Rows from block 10, named by matrix and row number. Each number is 128 + 24 x the weight over its row's rms, rounded and kept within 0 to 255. All counts start at 0. After the name is the row's rms in percent of the matrix's.
# short0: shortcut pointwise conv (model.decb.0.0.short.0.weight, 128x256x1x1), inputs 64-127
short0.13 220 [128 128 128 128 128 128 128 128 128 128 128 126 127 125 128 128 128 128 128 127 128 132 129 128 128 128 121 128 128 129 125 128 128 128 128 120 127 128 128 128 128 128 127 128 128 128 126 128 128 128 127 128 128 128 131 128 128 128 128 128 128 128 128 128]
short0.14 071 [126 127 128 121 128 128 131 128 128 128 125 128 127 126 125 128 128 128 128 128 128 128 128 127 127 128 128 128 128 128 128 128 127 128 127 128 129 127 135 127 128 129 128 128 129 128 127 128 128 128 128 128 128 128 127 128 128 128 128 129 127 128 128 130]
short0.15 014 [129 128 128 127 128 120 128 128 128 128 128 128 128 129 138 128 132 123 128 127 128 128 128 128 128 128 118 127 128 128 122 128 128 128 128 131 132 128 128 124 140 125 129 120 127 128 128 124 128 128 128 128 129 128 130 128 128 136 128 122 128 128 128 130]
short0.16 014 [129 128 128 127 128 120 128 128 128 128 128 127 128 129 150 127 133 125 128 128 128 128 128 128 128 128 119 128 128 128 121 128 128 128 128 129 137 128 128 126 138 127 159 121 127 128 129 124 128 128 129 128 130 128 131 128 128 137 128 126 128 128 128 131]
short0.17 135 [128 128 122 131 128 128 114 128 128 128 135 168 115 127 128 128 128 127 128 100 128 123 129 128 128 128 127 128 128 128 128 128 128 128 128 134 128 128 121 136  86 155  89 128 128 160 151 128 128 128 128 118 128 128 149 128 128 128 128 128 128 128 128 128]
short0.18 101 [130 128 128 126 128 130 123 128 128 128 128 128 129 128 128 125 127 125 128 125 126 126 130 128 128 128 128 123 128 128 128 128 128 128 128 128 128 128 128 128 128 127 128 129 129 130 127 128 128 128 126 128 127 127 128 128 127 128 128 128 128 128 128 128]
short0.19 097 [127 128 127 127 128 128 129 128 129 129 128 255 128 127 129 127 132 128 129 131 125 129 128 153 128 128 137 120 129 128 132 129 128 129 128 128 128 128 128 129 129 128 113 128 124 128 128 128 128 128 128 180 128 128 128 128 122 129 129 112 129 129 129 128]
short0.20 059 [128 128 211 184 128 126 131 128 128 128 128 128 128 125 128 127 128 127 128 128 129 144 128 128 128 128 128 127 128 129 170 128 128 128 128 128 129 128 129 150   0 130 128 129 128 129 127 128   0 128 128 128 129 129 122 128 128 127 128 128 128 128 128 129]
short0.21 015 [128 128 133 128 128 127 129 128 128 128 127 127 131 131 152 128 131 121 128 127 125 126 150 132 128 128  94 128 128 126 129 128 128 128 128 133 136 128 129 125 147 116 130 120 125 146 132 122 131 128 128 131 128 128 129 128 128 135 128 128 128 128 128 134]
short0.22 049 [128 128 127 127 128 117 195 128 128 128 127 132 128 144 118 128 128 128 128 167 129 128 128 128 128 128 128 128 128 130 128 128 128 128 128 128 128 128 128 128  89 133 128  15 127 120 122 128 139 128 178 125 128 128 127 128 128 127 128 127 128 128 128 143]
short0.23 178 [128 128 128 129 128 130 133 128 128 128 128 128 128 128 128 129 128 128 128 126 125 128 128 128 128 128 128 128 128 127 128 128 128 128 128 126 127 128 128 129 127 128 128 128 129 128 129 128 129 128 127 127 128 128 131 128 128 127 128 129 128 128 128 128]
short0.24 062 [128 128 128 131 127 129 129 129 128 128 126 131 170 129 125 132 128 127 128 121 127 128 137 129 128 128 126 130 128 127 143 128 128 127 128 128 129 128  83 128 106 127 129 134 128 128 127 128 111 128  80 131 130 128 128 128 128 146 127 128 128 128 128 128]
short0.25 085 [127 128 127 101 128 126 128 127 128 128 122 125 128 130 128 128 124 126 128 136 127 128 157 128 128 128 128 133 128 127 149 128 128 128 128 128  70 128 176 129 115   0 128 126 123 128 120 128 128 128 128 131 129 128 128 128 129 136 128 127 128 128 128 128]
short0.26 117 [126 128 126 133 128 127 128 128 128 128 128 128 128 127 127 128 128 134 128 128 147 141 114 128 128 128 128 128 128 171 126 128 128 128 128 128 128 128 128 160 113 130  97 129 131 128 127 128 128 128 128 128 128 128 128 128 131 128 128 118 128 128 128 128]
short0.27 068 [127 128 128 128 128 129 128 157 128 128 127 128 128 129 127 128 128 211 128 128 128 153 125 128 128 128 127 128 128 128 126 128 128 128 128 126 128 128 124 127 127 130 128 128 128 105 128 186 134 128 125 128 124 135 128 128 122 126 128 230 128 128 128 101]
short0.28 116 [128 128 130 128 128 130 127 128 128 128 128 128 131 128 129 128 127 128 128 128 128 129 129 130 128 128 130 128 128 128 128 128 128 128 128 128 128 128 128 128 126 126 128 129 127 128 128 128 131 128 126 127 127 128 128 128 128 128 128 128 128 128 128 128]
short0.29 056 [117 128 181 109 128 128 126 123 128 128 129 128 138 119 131 126 130 128 128 129 135 128 127 128 128 128 130 128 128 123 122 128 128 128 128  54 132 128 128 129 128 128 215 128   8 128 143 122 129 128 128 128 128 128 128 128 149 128 128 120 128 128 128 133]
short0.30 105 [126 128 128 127 128 111 128 128 127 128 141 129 141 136 130 125 104 127 127 128 128 128 114 128 128 128 128 128 127 128 122 128 128 127 128 128 123 128 128 125 154 126 149 128 173 122 128 128 128 128 128 128 128 128 128 128 155 127 128 128 128 128 128 128]
short0.31 180 [128 128 128 124 128 128 131 130 128 128 128 128 129 131 128 129 128 132 128 137 141 128 127 128 128 128 128 128 128 127 128 128 128 127 128 116 128 128 128 128 120 129 130 128 128 124 128 128 150 128 127 128 128 128 128 128 127 128 128 128 127 128 128 128]
short0.32 007 [129 128 129 127 128 119 129 128 128 128 128 127 128 128 133 127 134 122 128 127 128 128 128 129 128 128  92 127 128 128 105 128 128 128 128 131 140 128 125 121 148 126 131 116 126 128 129 122 128 128 129 129 129 128 131 128 128 143 128 120 128 128 128 133]
short0.33 058 [128 128 128 169 128 129 143 136 128 128 128 127 129  73 143 155 128 128 128 128 131 128 156 128 128 128 135 132 128 129 128 128 128 128 128 128 123 128 144 145 128 124 216  19 129 125 131 127 105 128 128 127 125 138 131 128 128 127 128 199 128 128 128 128]
short0.34 080 [154 128 130 128 128 127 128 128 128 128 128 118 128 128 141 128 128 128 128 128 144 131 128 129 128 128 126 128 128 174 128 128 128 128 128 128 128 128 128 128 129 128 122 128 128 128 128 128 128 128 132 128 128 128 128 128 128 129 128 142 128 128 128 128]
short0.35 111 [129 128 128 128 128 128 128 128 128 128 128 128 128 128 128 128 128 136 128 128 128 128 128 123 128 128 127 128 128 128 131 128 128 128 128 128 128 128 129 128 100 128 128  84 129 128 126 127 136 128 128 127 128 130 133 128 128 129 128 128 128 128 128 129]
short0.36 082 [167 128 106 137 128 127 130 128 128 128 131 146 128 149 160 128 127 126 128 204  23 128 134 127 128 128 127 128 128 127 132 128 128 128 128 128 146 128 131 130 101 159 137 101 128 122 128 128 127 128  82 126 193 128 128 128 128 145 128 117 128 128 128 128]
short0.37 052 [128 127 144 122 128 127 128 122 128 128 127 199 122 115 127 133   0 128 128 129  77 143 104 107 128 128 128 128 128 127 128 128 128 128 128 116 128 128 128 101 124 128 128 127 131 128 125 128 128 128 128 215  46 128 128 127 134 134 128 128 127 128 128 134]
short0.38 014 [129 128 126 127 128 120 130 128 128 128 129 128 127 126 128 126 129 128 128 128 128 128 126 127 128 128 126 125 128 128 118 128 128 128 128 122 129 128 127 127 134 130 128 127 129 125 129 127 123 128 129 129 129 127 130 128 128 132 128 121 128 128 128 128]
short0.39 037 [125 128  69 156 128 127 128 128 128 128 121 120 153 117 133 160 134  63 128 128  29 128 131 241 128 128   0 128 128 134  78 128 128 128 128  22 133 128  74 160 128 204 126 127 128 128  83 128 128 128 128 122 129 158 125 128 124 131 128 102 128 128 128 136]
short0.40 046 [128 128 123 128 128 112 128 127 127 128 128 123 125 128 127 128 116 127 128 126 128 128 124 128 127 128 118 128 125 129 128 128 128 127 128 128 128 126  53 127 134 127 118 127 129 128 127 128 128 127 128 128 128 127 153 127  98 128 128 124 128 128 128 128]
short0.41 132 [128 128 129 128 128 128 128 128 128 128 128 128 128 128 128 128 128 128 128 128 128 128 128 128 128 128 128 128 128 128 128 128 128 128 128 129 128 128 128 128 128 128 128 128 128 128 128 128 128 128 128 128 128 128 128 128 128 128 128 128 128 128 128 128]
short0.42 120 [134 128 120 162 128 128 128 124 128 128 128 128 128 157 127 128 127 125 128 128 126 124 126 127 128 128 136 128 128 128 131 128 128 128 128 132 122 128 128 123 130  64 106 130 144 129 128 151 128 128 158 125 121 128 124 128 128 129 128 127 128 127 128 125]
short0.43 104 [129 128 127 128 128 126 132 122 128 128 128 128 128 127 128 128 128 129 128 128 128 129 124 127 128 128 138 128 128 128 128 128 128 128 128 128 160 128  72 121 128 130 127 128 128 128 129 128  99 128 128 127 146 128 129 128 128 127 128 101 128 128 128 128]
short0.44 056 [128 129 128 127 129   0 128 224 129 129 105 128 187 128 126 121 239 137 129 127 128 129 128 128 128 129 128 128 128 128 102 129 128 129 128 135 128 128 122 112 129  93 128 128 114 128 129 127 130 129 128 128 128 111 135 129 186 128 128 128 129 129 129 105]
short0.45 169 [128 128 129 106 128 127 132 128 128 128 128 128  94 126 128 148 135 128 128 129 128 128 138 149 128 128 128 129 128 126 127 128 128 128 128 124 128 128 127 128  66 128 128 125 109 128 128 118 131 128 130 129 128 128 129 128 126 128 128 128 128 128 128 122]
short0.46 012 [129 128 126 128 128 113 128 128 128 128 128 102 127 128 128 126 129 127 128 128 129 128 125 128 128 128 126 125 128 128 115 128 128 128 128 125 129 128 128 126 138 128 128 126 128 127 129 127 123 128 130 128 128 127 130 128 128 133 128 123 128 128 128 128]
short0.47 022 [128 128 130 128 128 126 130 128 128 128 128 128 128 127 143 163 132 127 128 128 128 128 135 128 128 128 101 128 128 127 123 128 128 128 128  50 133 128 128 125 134 140 128 124 127 147 128 125 128 128 129 255 133 128 130 128 128 133 128 127 128 128 128 135]
short0.48 052 [134 128 135 129 128 128 141 128 128 128 105 130 129 127 128 127 128 133 128 129 131 132 148 126 128 128 129 128 128 193 126 128 128 128 128 128 130 128 127 127 128 124 171  54 128 128 136 128 153 128 130 119 113 129 128 128 128 134 128 128 128 128 128 128]
short0.49 091 [129 128 128 126 128 130 127  99 128 128 139 128 128 128 128 123 122 129 128 128 129 128 128 128 128 128 138 128 128 127 128 128 128 128 128 128 128 128 129 119 134 135 128 128 128 129 128 128 117 128 128 128 130 143 131 128 143 126 128 128 128 128 128 129]
short0.50 109 [126 128 136 128 128 129 131 128 128 128 128 128 126 130 128 136 128 128 128 127 128 131 128 129 128 128 128 128 128 128 137 128 128 128 128 128 127 128 127 128 128 108 127 128 128 128 128 128 122 128 131 129 131 126 128 128 121 128 128 128 128 128 128 128]
short0.51 039 [128 128 130 128 128 127 128 128 128 128 128 128 128 129 134 130 129 116 128 128 127 125 175 129 128 128  97 128 128 127 129 128 128 128 128 130 131 128 128 127 132 123 129 125 126 148 130 125 130 128 128 129 128 128 128 128 128 136 128 128 128 128 128 130]
short0.52 147 [128 128 128 128 128 112 129 128 128 128 129 128 129 131 127 130 128 128 128 129 152 128 128 123 128 128 128 142 128 126 128 128 128 128 128 128 128 128 130 138 128 150 130  22 128 128 131  61 128 128 128 129 128 127 132 128 128 127 128 132 128 128 128 146]
short0.53 117 [136 128 128 148 128 125 129 126 128 128 128 103 128 128 125 128 128 128 128 171 127 189 128 128 128 128 128 134 128 128 127 128 128 128 128 127 133 128 128 128 128 129 128 126 124 128 126 128 125 128 128  45 128 133 128 128 129 129 128 126 128 128 128 128]
short0.54 025 [128 127 123 128 127 125 128 128 127 127 130  39 127 126 124 127 128 129 127 187 132 239 122 126 128 128 127 127 127 128 121 128 127 127 128 123 129 127 128 128 127 138 128  69 130 117 128 129 124 127 129 128 128 127 128 128 128 128 128 128 127 128 128 128]
short0.55 011 [129 128 130 128 128 122 128 128 128 128 128 126 128 130 137 128 133 123 128 126 127 128 128 128 128 128 116 128 128 125 120 128 128 128 128 132 133 128 127 121 145 122 131 120 126 128 128 123 130 128 129 129 129 128 131 128 128 132 128 128 128 128 128 133]
short0.56 015 [128 128 124 128 128 120 128 128 128 128 128 102 127 126 128 126 128 128 128 128 128 128 122 127 128 128 127 126 128 128 118 128 128 128 128 123 129 128 126 127 133 133 128 128 129 124 129 128 122 128 130 128 128 126 129 128 128 132 128 128 128 128 128 128]
short0.57 098 [134 128 126 129 128 112 128 127 128 128 129  75 128 107 128 150  76 120 128 130 125 123 128 128 128 128 128 140 128 128 255 128 128 128 128 131 128 128 128 140 128 131 128 128 128 129 128 128 122 128 136 128 127 128  89 128 107 128 128 128 128 128 128 128]
short0.58 110 [136 128 129 129 128 127 128 128 128 128 128 128 128 128 129 128 128 129 128 129 129 128 128 128 128 128 124 130 128 128 127 128 128 128 128 128 128 128 128 129 127 123 128 127 128 128 128 128 129 128 128 124 129 128 128 128 130 128 128 128 128 128 128 128]
short0.59 054 [128 128 126 128 128 126 128 128 128 128 129 128 127 127 128 128 149 128 128 207 193 129 127 145 128 128 128 127 128 128  99 128 128 128 128  96  98 128 129 129 113 129 128 128 128 126 128 130 127 128 255 131 128 127 115 128 128 129 128 154 128 128 128 128]
short0.60 014 [128 128 124 128 128 119 128 128 128 128 128 126 127 125 128 126 129 128 128 128 129 128 123 127 128 128 127 125 128 128 117 128 128 128 128 125 129 128 127 127 134 134 128 128 129 126 129 128 123 128 131 128 128 127 129 128 128 132 128 126 128 128 128 128]
short0.61 106 [129 128 128 128 128 128 146 128 128 128 128 128 128 127 128 129 128 129 128 120 130 129 132 126 128 128 128 128 128 128 129 128 128 129 128 126 128 128 129 132 128 128 128  20 129 128 134 126 114 128 128 128 128 137 136 129  86 128 128 128 128 128 128 147]
short0.62 118 [136 128 132 128 128 127 127 128 128 128 125 128 128 128 128 124 128 128 128 127 127 128 128 128 128 128 129 128 128 102 128 128 128 128 128 128 132 128 163 128 128 105 129 120 136 128  97 128 128 128 128 129 128 131 128 128 144 130 128 128 128 128 128 128]
short0.63 122 [121 127 128 128 127 125 126 150 127 127 125 128 127 128 128 128 127 124 127 128 133 128 128 129 126 127 117 127 127 128 127 127 127 126 127 128 135 127 132 128 128 134 119 129 117 128 140 128 122 127 128 128 127 134 127 127 130 128 126 128 126 126 127 129]
short0.64 011 [129 128 127 127 128 116 128 128 128 128 128 127 128 128 128 127 130 127 128 127 128 128 127 128 128 128 125 125 128 128 114 128 128 128 128 128 128 128 117 126 140 128 128 125 128 127 129 126 125 128 129 128 128 128 130 128 128 135 128 121 128 128 128 128]
short0.65 057 [128 128 128 128 128 127 128 128 128 128 128 127 128 128 128 139   0 127 128 125 114 116 130 169 128 128 127 128 128 126 128 128 128 128 128 129 128 128 128 128 128 129 128 127 147 128 128 128 127 128 124 138 128 128 128 128 126 128 128 129 128 128 128 128]
short0.66 049 [135 128 137 128 128 128 128 128 128 128 128  97 108 126 144 127  51 110 128 110 127 125 128   0 127 128 133 128 128 124 104 128 128 127 128 139 128 128 149 128 129 126 236 128 236 171 128 128 128 128 128 128 128 127 129 127 128 130 127 130 128 128 128 129]
short0.67 012 [128 128 123 128 128 118 128 128 128 128 128 106 127 125 128 126 128 128 128 132 129 128 120 127 128 128 126 125 128 128 116 128 128 128 128 123 130 128 127 127 133 134 128 127 130 121 129 128 121 128 131 128 128 126 129 128 128 133 128 127 128 128 128 128]
short0.68 035 [129 128 127 128 128 122 128 125 128 128 128 128 128 128 128 128 131 128 128 128 128 128 128 128 128 128 127 127 128 128 119 128 128 128 128 126 128 128  97 127 131 130 126 127 128 128 128 127 127 128 134 128 128 128 129 128 128 129 128  89 128 128 128 128]
short0.69 086 [128 128 129 131 128 128 128 129 128 128 129 120 130 128 130 128 129 128 128 128 112 128 136 164 128 128 126 128 128 128 130 128 128 128 128 129 127 128 143 130 130 124 128 126 127 130 129 127 101 128 128 128 128 128 128 128 128 128 128 128 128 128 128 129]
short0.70 122 [130 129 131 128 129 127 129 138 129 129 128 134 128 130 128 161  96 120 129 123 128 125 128 124 129 129 128 128 129 128 129 129 129 129 128 128 128 129 128 125 128 128 129 128 133 128 128 128 128 129 128 130 128 121 124 129 128 125 129 128 129 128 129 128]
short0.71 123 [128 128 110 131 128 116 123 128 128 127 133 128 113 120  97 128 128 128 128 127 128 128 118 123 128 128 116 125 128 128 122 128 128 128 128 129  86 128 115 126 141 126 102 128 121 129 105 128 128 128 130 128  57 128 122 128  99 117 128 119 128 128 128  79]
short0.72 086 [130 128  76 128 128 129 128 128 128 128 149 128 128 128 128 127 127 128 128 126 127 130 128 127 128 128 136 141 128 128 128 128 128 128 128 128 108 128 128 125 128 128 128 128 126 128 128 128 128 128 140 128 170 129 130 128 128  28 128 115 128 128 128 127]
short0.73 197 [127 128 128 145 128 128 128 132 128 128 128 128 129 128 128 128 128 128 128 128 129 139 128 128 128 128 129 128 128 130 128 128 128 128 128 128 128 128 118 130 130 128  57 128 110 128 128 128 128 128 128 128 128 128 129 128 128 128 128 128 128 128 128 110]
short0.74 057 [126 128 128 123 128  56 128 128 128 127 128 134 128 125 124 128 128 128 128 128 153 124 128 128 128 128 128 127 128 102 128 128 128 126 128 120  95 128 129 129 116 163 128 127 130 128 129 127 255 127 132 129 130 128 126 128 128 129 126 127 128 128 128 128]
short0.75 097 [128 128 124 189 128 127 129 108 128 128 128 127 128 128 129 138 128 128 128 132 120 128 128 129 128 128 125 177 128 129 128 128 128 128 128 128 131 128  94 128 129 145 128 128 128 128 128 128 128 128 128 111 129 128 128 128 128 129 128 128 128 128 128 128]
short0.76 098 [128 128 125 128 128 128 127 108 128 128 131 128 129 129 128  52 128 118 128 132 114 122 129 133 128 128 129 127 128  73 127 128 128 128 128 131  71 128 128 119 134 127 176 128 128 130 128 140 129 128 133 128 128 105 128 128 161 158 128 128 128 128 128 127]
short0.77 240 [128 128 126 130 128 128 127 125 128 128 128 128 126 128 116 128 150 130 128 128 128 128 128 122 128 128 120 128 128 128 128 128 128 128 128 128 100 128 126 128 128 128 121 128 124 128 115 123 128 128 132 128 128 128 143 128 127 126 128 123 128 128 128 126]
short0.78 062 [129 128 127 128 128 125 128 127 128 128 129 102 125 140 127 128 127 128 128 161 128 127 128 128 128 128 127 128 128 116 125 128 128 128 128 127 128 128 129 127 130 129 138 125 128 126 128 128 127 128 128 149 128 128 128 128 128 129 128 128 128 128 128 128]
short0.79 069 [128 128 149 128 128 126 169 127 128 128 128 128 183 128 128 136 190 129 128 171 128 190 127 161 128 128 128 128 128 124 128 128 128 128 128 128 204 128 128 128 130 131 131 129 122 113  51 128 126 128 128 128 128 127 128 128 128 129 128 115 128 128 128 128]
short0.80 051 [128 128 102 140 128 124 128 122 128 128 128 129 127 128 127 130 132 129 128 137 128 131 128 125 128 128 128 128 128 128 120 128 128 128 128 125 128 128 128 144 127 127 128  70 121 128 127  89 128 128 127 127 127 128 129 128 134 129 128  59 128 128 128 128]
short0.81 050 [129 128 130 128 128 128 128 115 128 128 127 130 125 129 132 128 128 128 128 128 128   0 148 130 128 128  91 128 128 108 128 128 128 128 128 129 130 128 130 128 127 128 214 127 126 153 128 127 128 128 153 129   0 129 128 128 126 128 128 105 128 128 128  99]
short0.82 005 [130 128 130 127 128 110 129 128 128 128 128 126 129 131 137 127 137 118 128 126 128 128 128 129 128 128  64 127 128 127 101 128 128 128 128 135 144 128 124 116 159 124 133 109 125 128 129 119 129 128 129 130 129 128 132 128 128 148 128 118 128 128 128 136]
short0.83 179 [126 128 128 128 128 127 128 128 128 128 128 128 128 126 128 128 128 130 128 128 128 132 128 128 128 128 128 128 128 127 127 128 128 128 128 128 128 128 123 120 128 136 127 128 128 128 126 128 128 128 129 127 128 142 126 128 128 117 128 128 128 128 128 128]
short0.84 018 [124 128 128 129 128 122 131 128 128 128 122 129 142 136 124 133 171 151 128 140 145 173 119 129 128 128 123 130 128 136 126 128 128 128 128  44  82 128  95 125  76 127 106 108 158 116   0 128 129 128 149 119 136 105 128 128 122 131 128 127 128 128 128 122]
short0.85 059 [129 127  74 103 127 133 128 126 127 127 131  20 121 107 128 128 127 127 127 128  69 127 129 128 127 127 128 128 127 128 128 128 127 128 128 127 130 128 128 175 131 126 129 128 120 128 129 128 121 127 196 121 128 127 129 128  77 128 128 144 127 127 128 129]
short0.86 086 [128 128 128 108 128 143 115 128 128 128 127 128 127 127 128 130 129 128 128 128 128 148 128  99 128 128 128 197 128 123 167 128 128 128 128 124  70 128 117 133 128 128 132 129 132 167 128 130 122 128 130 143 108 124 143 128 127 128 128 128 128 128 128 113]
short0.87 094 [128 128 115 128 128 127 128 127 128 128 108 127 128 128 124 128 128 128 128 121 127 128 127 107 128 128 128 127 128 128 128 128 128 128 128 128 132 128 109 150 147 164 109 128 120 128 131 128 151 128 127 128 125 128 128 128 128 155 128 131 128 128 128 128]
short0.88 180 [129 128 128 128 128 128 128 128 128 128 128 128 128 128 128 128 128 128 128 126 128 128 128 128 128 128 128 128 128 128 126 128 128 128 128 129 128 128 128 128 128 129 130 128 127 128 128 128 156 128 128 126 128 128 128 128 128 128 128 129 128 128 128 128]
short0.90 078 [133 127 128 224 127 126 129 126 127 127 127 131 128 127 131 128 128 142 127 135 128 128 128  57 127 127 124 128 127 128 129 127 127 127 126 128 129 127 128 138  59 173 128 112 135 128 126 128 131 127 128 128 128 128 130 126 128 128 127 121 127 127 127 128]
short0.91 108 [132 128 149 184 128 151 128 130 128 128 148 127 128 128 128  87 128 128 128 126 128 131  92 128 128 128 129 125 128 203 109 128 128 128 128 128 128 128 128 127 129 128 127 128 128 128 128 128 136 128 128 128 128 128 128 128 128 129 128 132 128 128 128 128]
short0.92 070 [127 128 128 133 128 128 128 128 128 128 129 128 128 200 128 126 129 144 128 174 132 152 128 126 128 128 144 127 128 128 111 128 128 128 128 128 128 128 129 128 131 128 128 152 128 128 126 128 126 128 128 198 128 128 128 128 155 128 128  89 128 128 128 128]
short0.93 123 [128 128 123 128 128 127 128 131 128 128 129 119 128 139 149 128 129 128 128 129 124 126 128 141 128 128 127 128 128 136 128 128 128 128 128 132 151 128 138 154 130 145 129  89 131 128 142 128  95 128 128 128 128 128 128 128 128 128 128 128 128 128 128 128]
short0.94 067 [126 128 129 129 126 128 128 128 128 123 126 129 129 129 128 137 132 132 125 127 128 136 128 131 127 127 121 136 128 129 128 127 127 126 125  80 133 127 128 163 128 128 135 128 104 128 123  48 128 125 128 128 128 152 128 127 131 128 126 116 126 128 128 128]
short0.95 161 [128 128 128 128 128 128 128 128 128 128 128 148 122 126 128 128 128 120 128 131 128 127 128 128 128 128 132 129 128 130 130 128 128 128 128 128 128 128 118 126 128 127 124 128 127 128 132 128 127 128 128 128 128 130 129 128 128 128 128 120 128 128 128 128]
short0.96 196 [128 128 126 128 128 128 128 128 128 128 128 128 129 128 129 128 128 128 128 128 127 128 128 128 128 128 129 128 128 128 123 128 128 128 128 130 130 128 128 128 128 129 129 128 127 128 121 128 137 128 128 128 128 130 128 128 129 128 128 128 128 128 128 128]
short0.97 186 [128 128 124 127 128 128 128 133 128 128 128 128 128 128 128 128 127 128 128 128 128 128 128 128 128 128 128 128 128 128 131 128 128 128 128 128 125 128 128 128 127 128 128 128 128 128 128 128 128 128 126 128 127 128 128 128 128 128 128 128 128 128 128 128]
short0.98 166 [128 128 128 128 128 128 128 128 128 128 128 127 128 128 128 128 128 128 128 128 128 128 128 128 128 128 129 128 128 128 128 128 128 128 128 129 128 128 128 128 128 128 128 128 127 128 128 128 129 128 128 128 128 128 128 128 129 128 128 128 128 128 128 128]
short0.100 150 [128 128 126 128 128 127 128 128 128 128 130 129 129 141 129 128 128 128 128 124 128 128 128 128 128 128 129 128 128 125 128 128 128 128 128 134 127 128 128 124 128 128 127 128 132 128 136 127 127 128 128 128 128 130 128 128 128 129 128 132 128 128 128 128]
short0.101 085 [139 128 109 128 128 125 130 128 128 128 128 128 112 172 128 128 168 130 128 127 128 128 128 128 128 128 128 127 128 128 135 128 128 128 128 194 140 128  90 124 187  94 128 129 128 128  94 129 127 128 128  51 129 112 151 128 128 128 128 129 128 128 128  99]
short0.102 084 [126 128  64 128 128 174 129  94 128 128 128 130 128 129 128 128 109 119 128 129   2 128 144 128 128 128 127 128 128 119 129 128 128 128 128 127 166 128 128 113 161 128 128 128 126 126 129 127 106 128 125 128 128 128 134 128 127 127 128 105 128 128 128 128]
short0.103 099 [127 128 114 112 128 133 128 128 128 128 129 126 128 129 124 128 127 125 128 126 127 110 128 131 128 128 127 127 128 128 137 128 128 128 128 128 128 128 132 130 138 123 128 128 130 128 131 128 128 128 126 128 125 118 134 128 127 126 128 128 128 128 128 128]
short0.105 017 [128 128 128 128 128 117 128 128 128 128 128  99 128 127 128 127 129 127 128 128 128 128 127 128 128 128 126 127 128 128 120 128 128 128 128  90 129 128 122 126 135 128 128 126 128 127 128 127 126 128 129 128 129 128 129 128 128 133 128 124 128 128 128 128]
short0.106 132 [128 128 128 128 128 128 128 128 128 128 128 128 128 128 128 128 128 128 128 129 128 128 128 127 128 128 128 128 128 128 128 128 128 128 128 128 128 128 128 128 128 128 129 128 128 128 128 128 128 128 128 128 128 128 128 128 128 128 128 128 128 128 128 128]
short0.107 052 [128 128 140 145 128 128 127 128 128 128 128 114 127 128 154 129 129 121 128 118 126 128 127 128 128 128 130 129 128 125 129 128 128 128 128 128 129 128 125 110 128 135 129 255 128 128 124 135 128 128 127 128 128 128 127 128 128 128 128 150 128 128 128 128]
short0.108 078 [135 128 151 126 128 127 127 127 128 128 149 127 127 111 129 125 127 128 128 130 128 128 128 126 128 128 131 127 128 129 121 128 128 128 128 111 128 128 128 129 128 128 137 148 128 127 126 201 131 128 128 128 126 128 128 128 127 128 128 129 128 128 128 114]
short0.109 092 [132 128 124 135 128  91 128 128 128 128 129 112 148 131 127 128 128 128 128 128 128 157 127 128 128 128 128 128 128 128 127 128 128 128 128 128 128 128 116 128 128 129 120 120 129 128 128 125 128 128 129 127 206 127 128 128 129 128 128 128 128 128 128 128]
short0.110 009 [129 128 124 126 128 112 128 128 128 128 128 127 127 122 128 125 129 128 128 128 129 128 122 128 128 128 126 124 128 128 110 128 128 128 128 124 130 128 128 127 139 129 128 127 128 125 129 127 122 128 130 129 129 127 131 128 128 134 128 118 128 128 128 128]
short0.112 078 [128 128 133 125 128 128 128 128 128 128 128 130 128 129 160 128 129 118 128 129 127 174 102 134 128 128 131 128 128 132   0 128 128 127 128 128 127 128 128 128 129 101 128 126 133 117 123 124 129 128 128 133 128 134 129 128 128 128 128 124 128 128 128 128]
short0.113 124 [125 128 128 128 128 127 128 126 128 128 127 125 127 128 127 128 128 128 128 126 127 128 128 130 128 128 128 128 128 128 128 128 128 128 128 129 128 128 129 128 127 127 128 128 129 128 128 128 128 128 129 129 127 127 127 128 129 130 128 128 128 128 128 128]
short0.114 142 [127 128 126 118 128 128 128 130 128 128 128 128 115 128 131 128 128 127 128 133 127 111 131 128 128 128 129 128 128 126 128 128 128 128 128 128 129 128 128 129 123 128 128 128 128 145 128 128 128 128 128 129 112 128 129 128 128 127 128 128 128 128 128 128]
short0.115 159 [128 128 128 128 128 128 128 132 128 128 128 128 130 127 128 129 128 127 128 115 132 127 129 128 128 128 122 128 128 128 128 128 128 128 128 129 129 128 125 128 127 128 128 128 128 129 128 128 144 128 127 129 123 128 127 128 128 131 128 128 128 128 128 124]
short0.116 113 [130 129 128 128 129 128 124 128 129 129 128 128 132 165 128 128 128 196 129 135 128 128 124 128 129 129 126 128 129 128 128 129 129 130 129 128 126 129 114 126 128  96 129 128 128 120 128 126 127 129 128 130 128 127 117 129 128 131 129 121 129 129 129 128]
short0.117 092 [130 128 127 127 128 129 127 125 128 128 128 128 128 133 128 125 128 114 128 134 128 126 128 128 128 128 128 128 128 129 129 128 128 128 128 132 130 128 128 159 139 128 157 128 120 128 128 126 128 128 128 127 129 130 127 128 129 125 128 128 128 128 128 157]
short0.118 022 [128 128 129 127 128 123 129 128 128 128 128 128 128 129 134 128 133 126 128 127 128 128 131 129 128 128 128 128 128 127 128 128 128 128 128 115 128 128 128 125 134 128 128 126 128 144 129 126 127 128 161 255 129 127 130 128 128 129 128 121 128 128 128 131]
short0.119 105 [125 127 128 128 127 130 128 131 128 127 128 128 127 128 128 129 128 128 127 129 128 129 123 125 128 127 129 128 128 131 130 127 127 127 128 126 128 128 133 128 128 129 128 128 128 128 133 128 127 127 128 128 130 128 127 127 130 129 127 128 127 127 127 128]
short0.120 133 [128 128 128 128 128 128 128 128 128 128 129 130 128 129 128 128 128 129 128 128 128 128 128 129 128 128 128 128 128 128 128 128 128 128 128 128 128 128 128 128 128 128 128 128 128 128 128 128 128 128 128 128 128 128 128 128 128 128 128 128 128 128 128 128]
short0.121 047 [141 128 129 128 128 122 128 128 128 128 128 127 130 137 123 128 107 127 128 128 128 129 134 106 128 128 122   0 128 127 138 128 128 128 128 125 127 128 128 128 128 127 128 127 127 130 127 125 127 128 117 130  87 126 123 128 128 165 128 128 128 128 128 128]
short0.122 071 [128 128 127 128 128 128 128 126 128 128 128 128 128 134 116 128 128 130 128 127 128 134 128  98 128 128 122 126 128  74  46 128 128 128 128 128  83 128 122 125 128 129 140 124 129  95 116 128 197 128 128 128  83 124 171 128 128 128 128 123 128 128 128 125]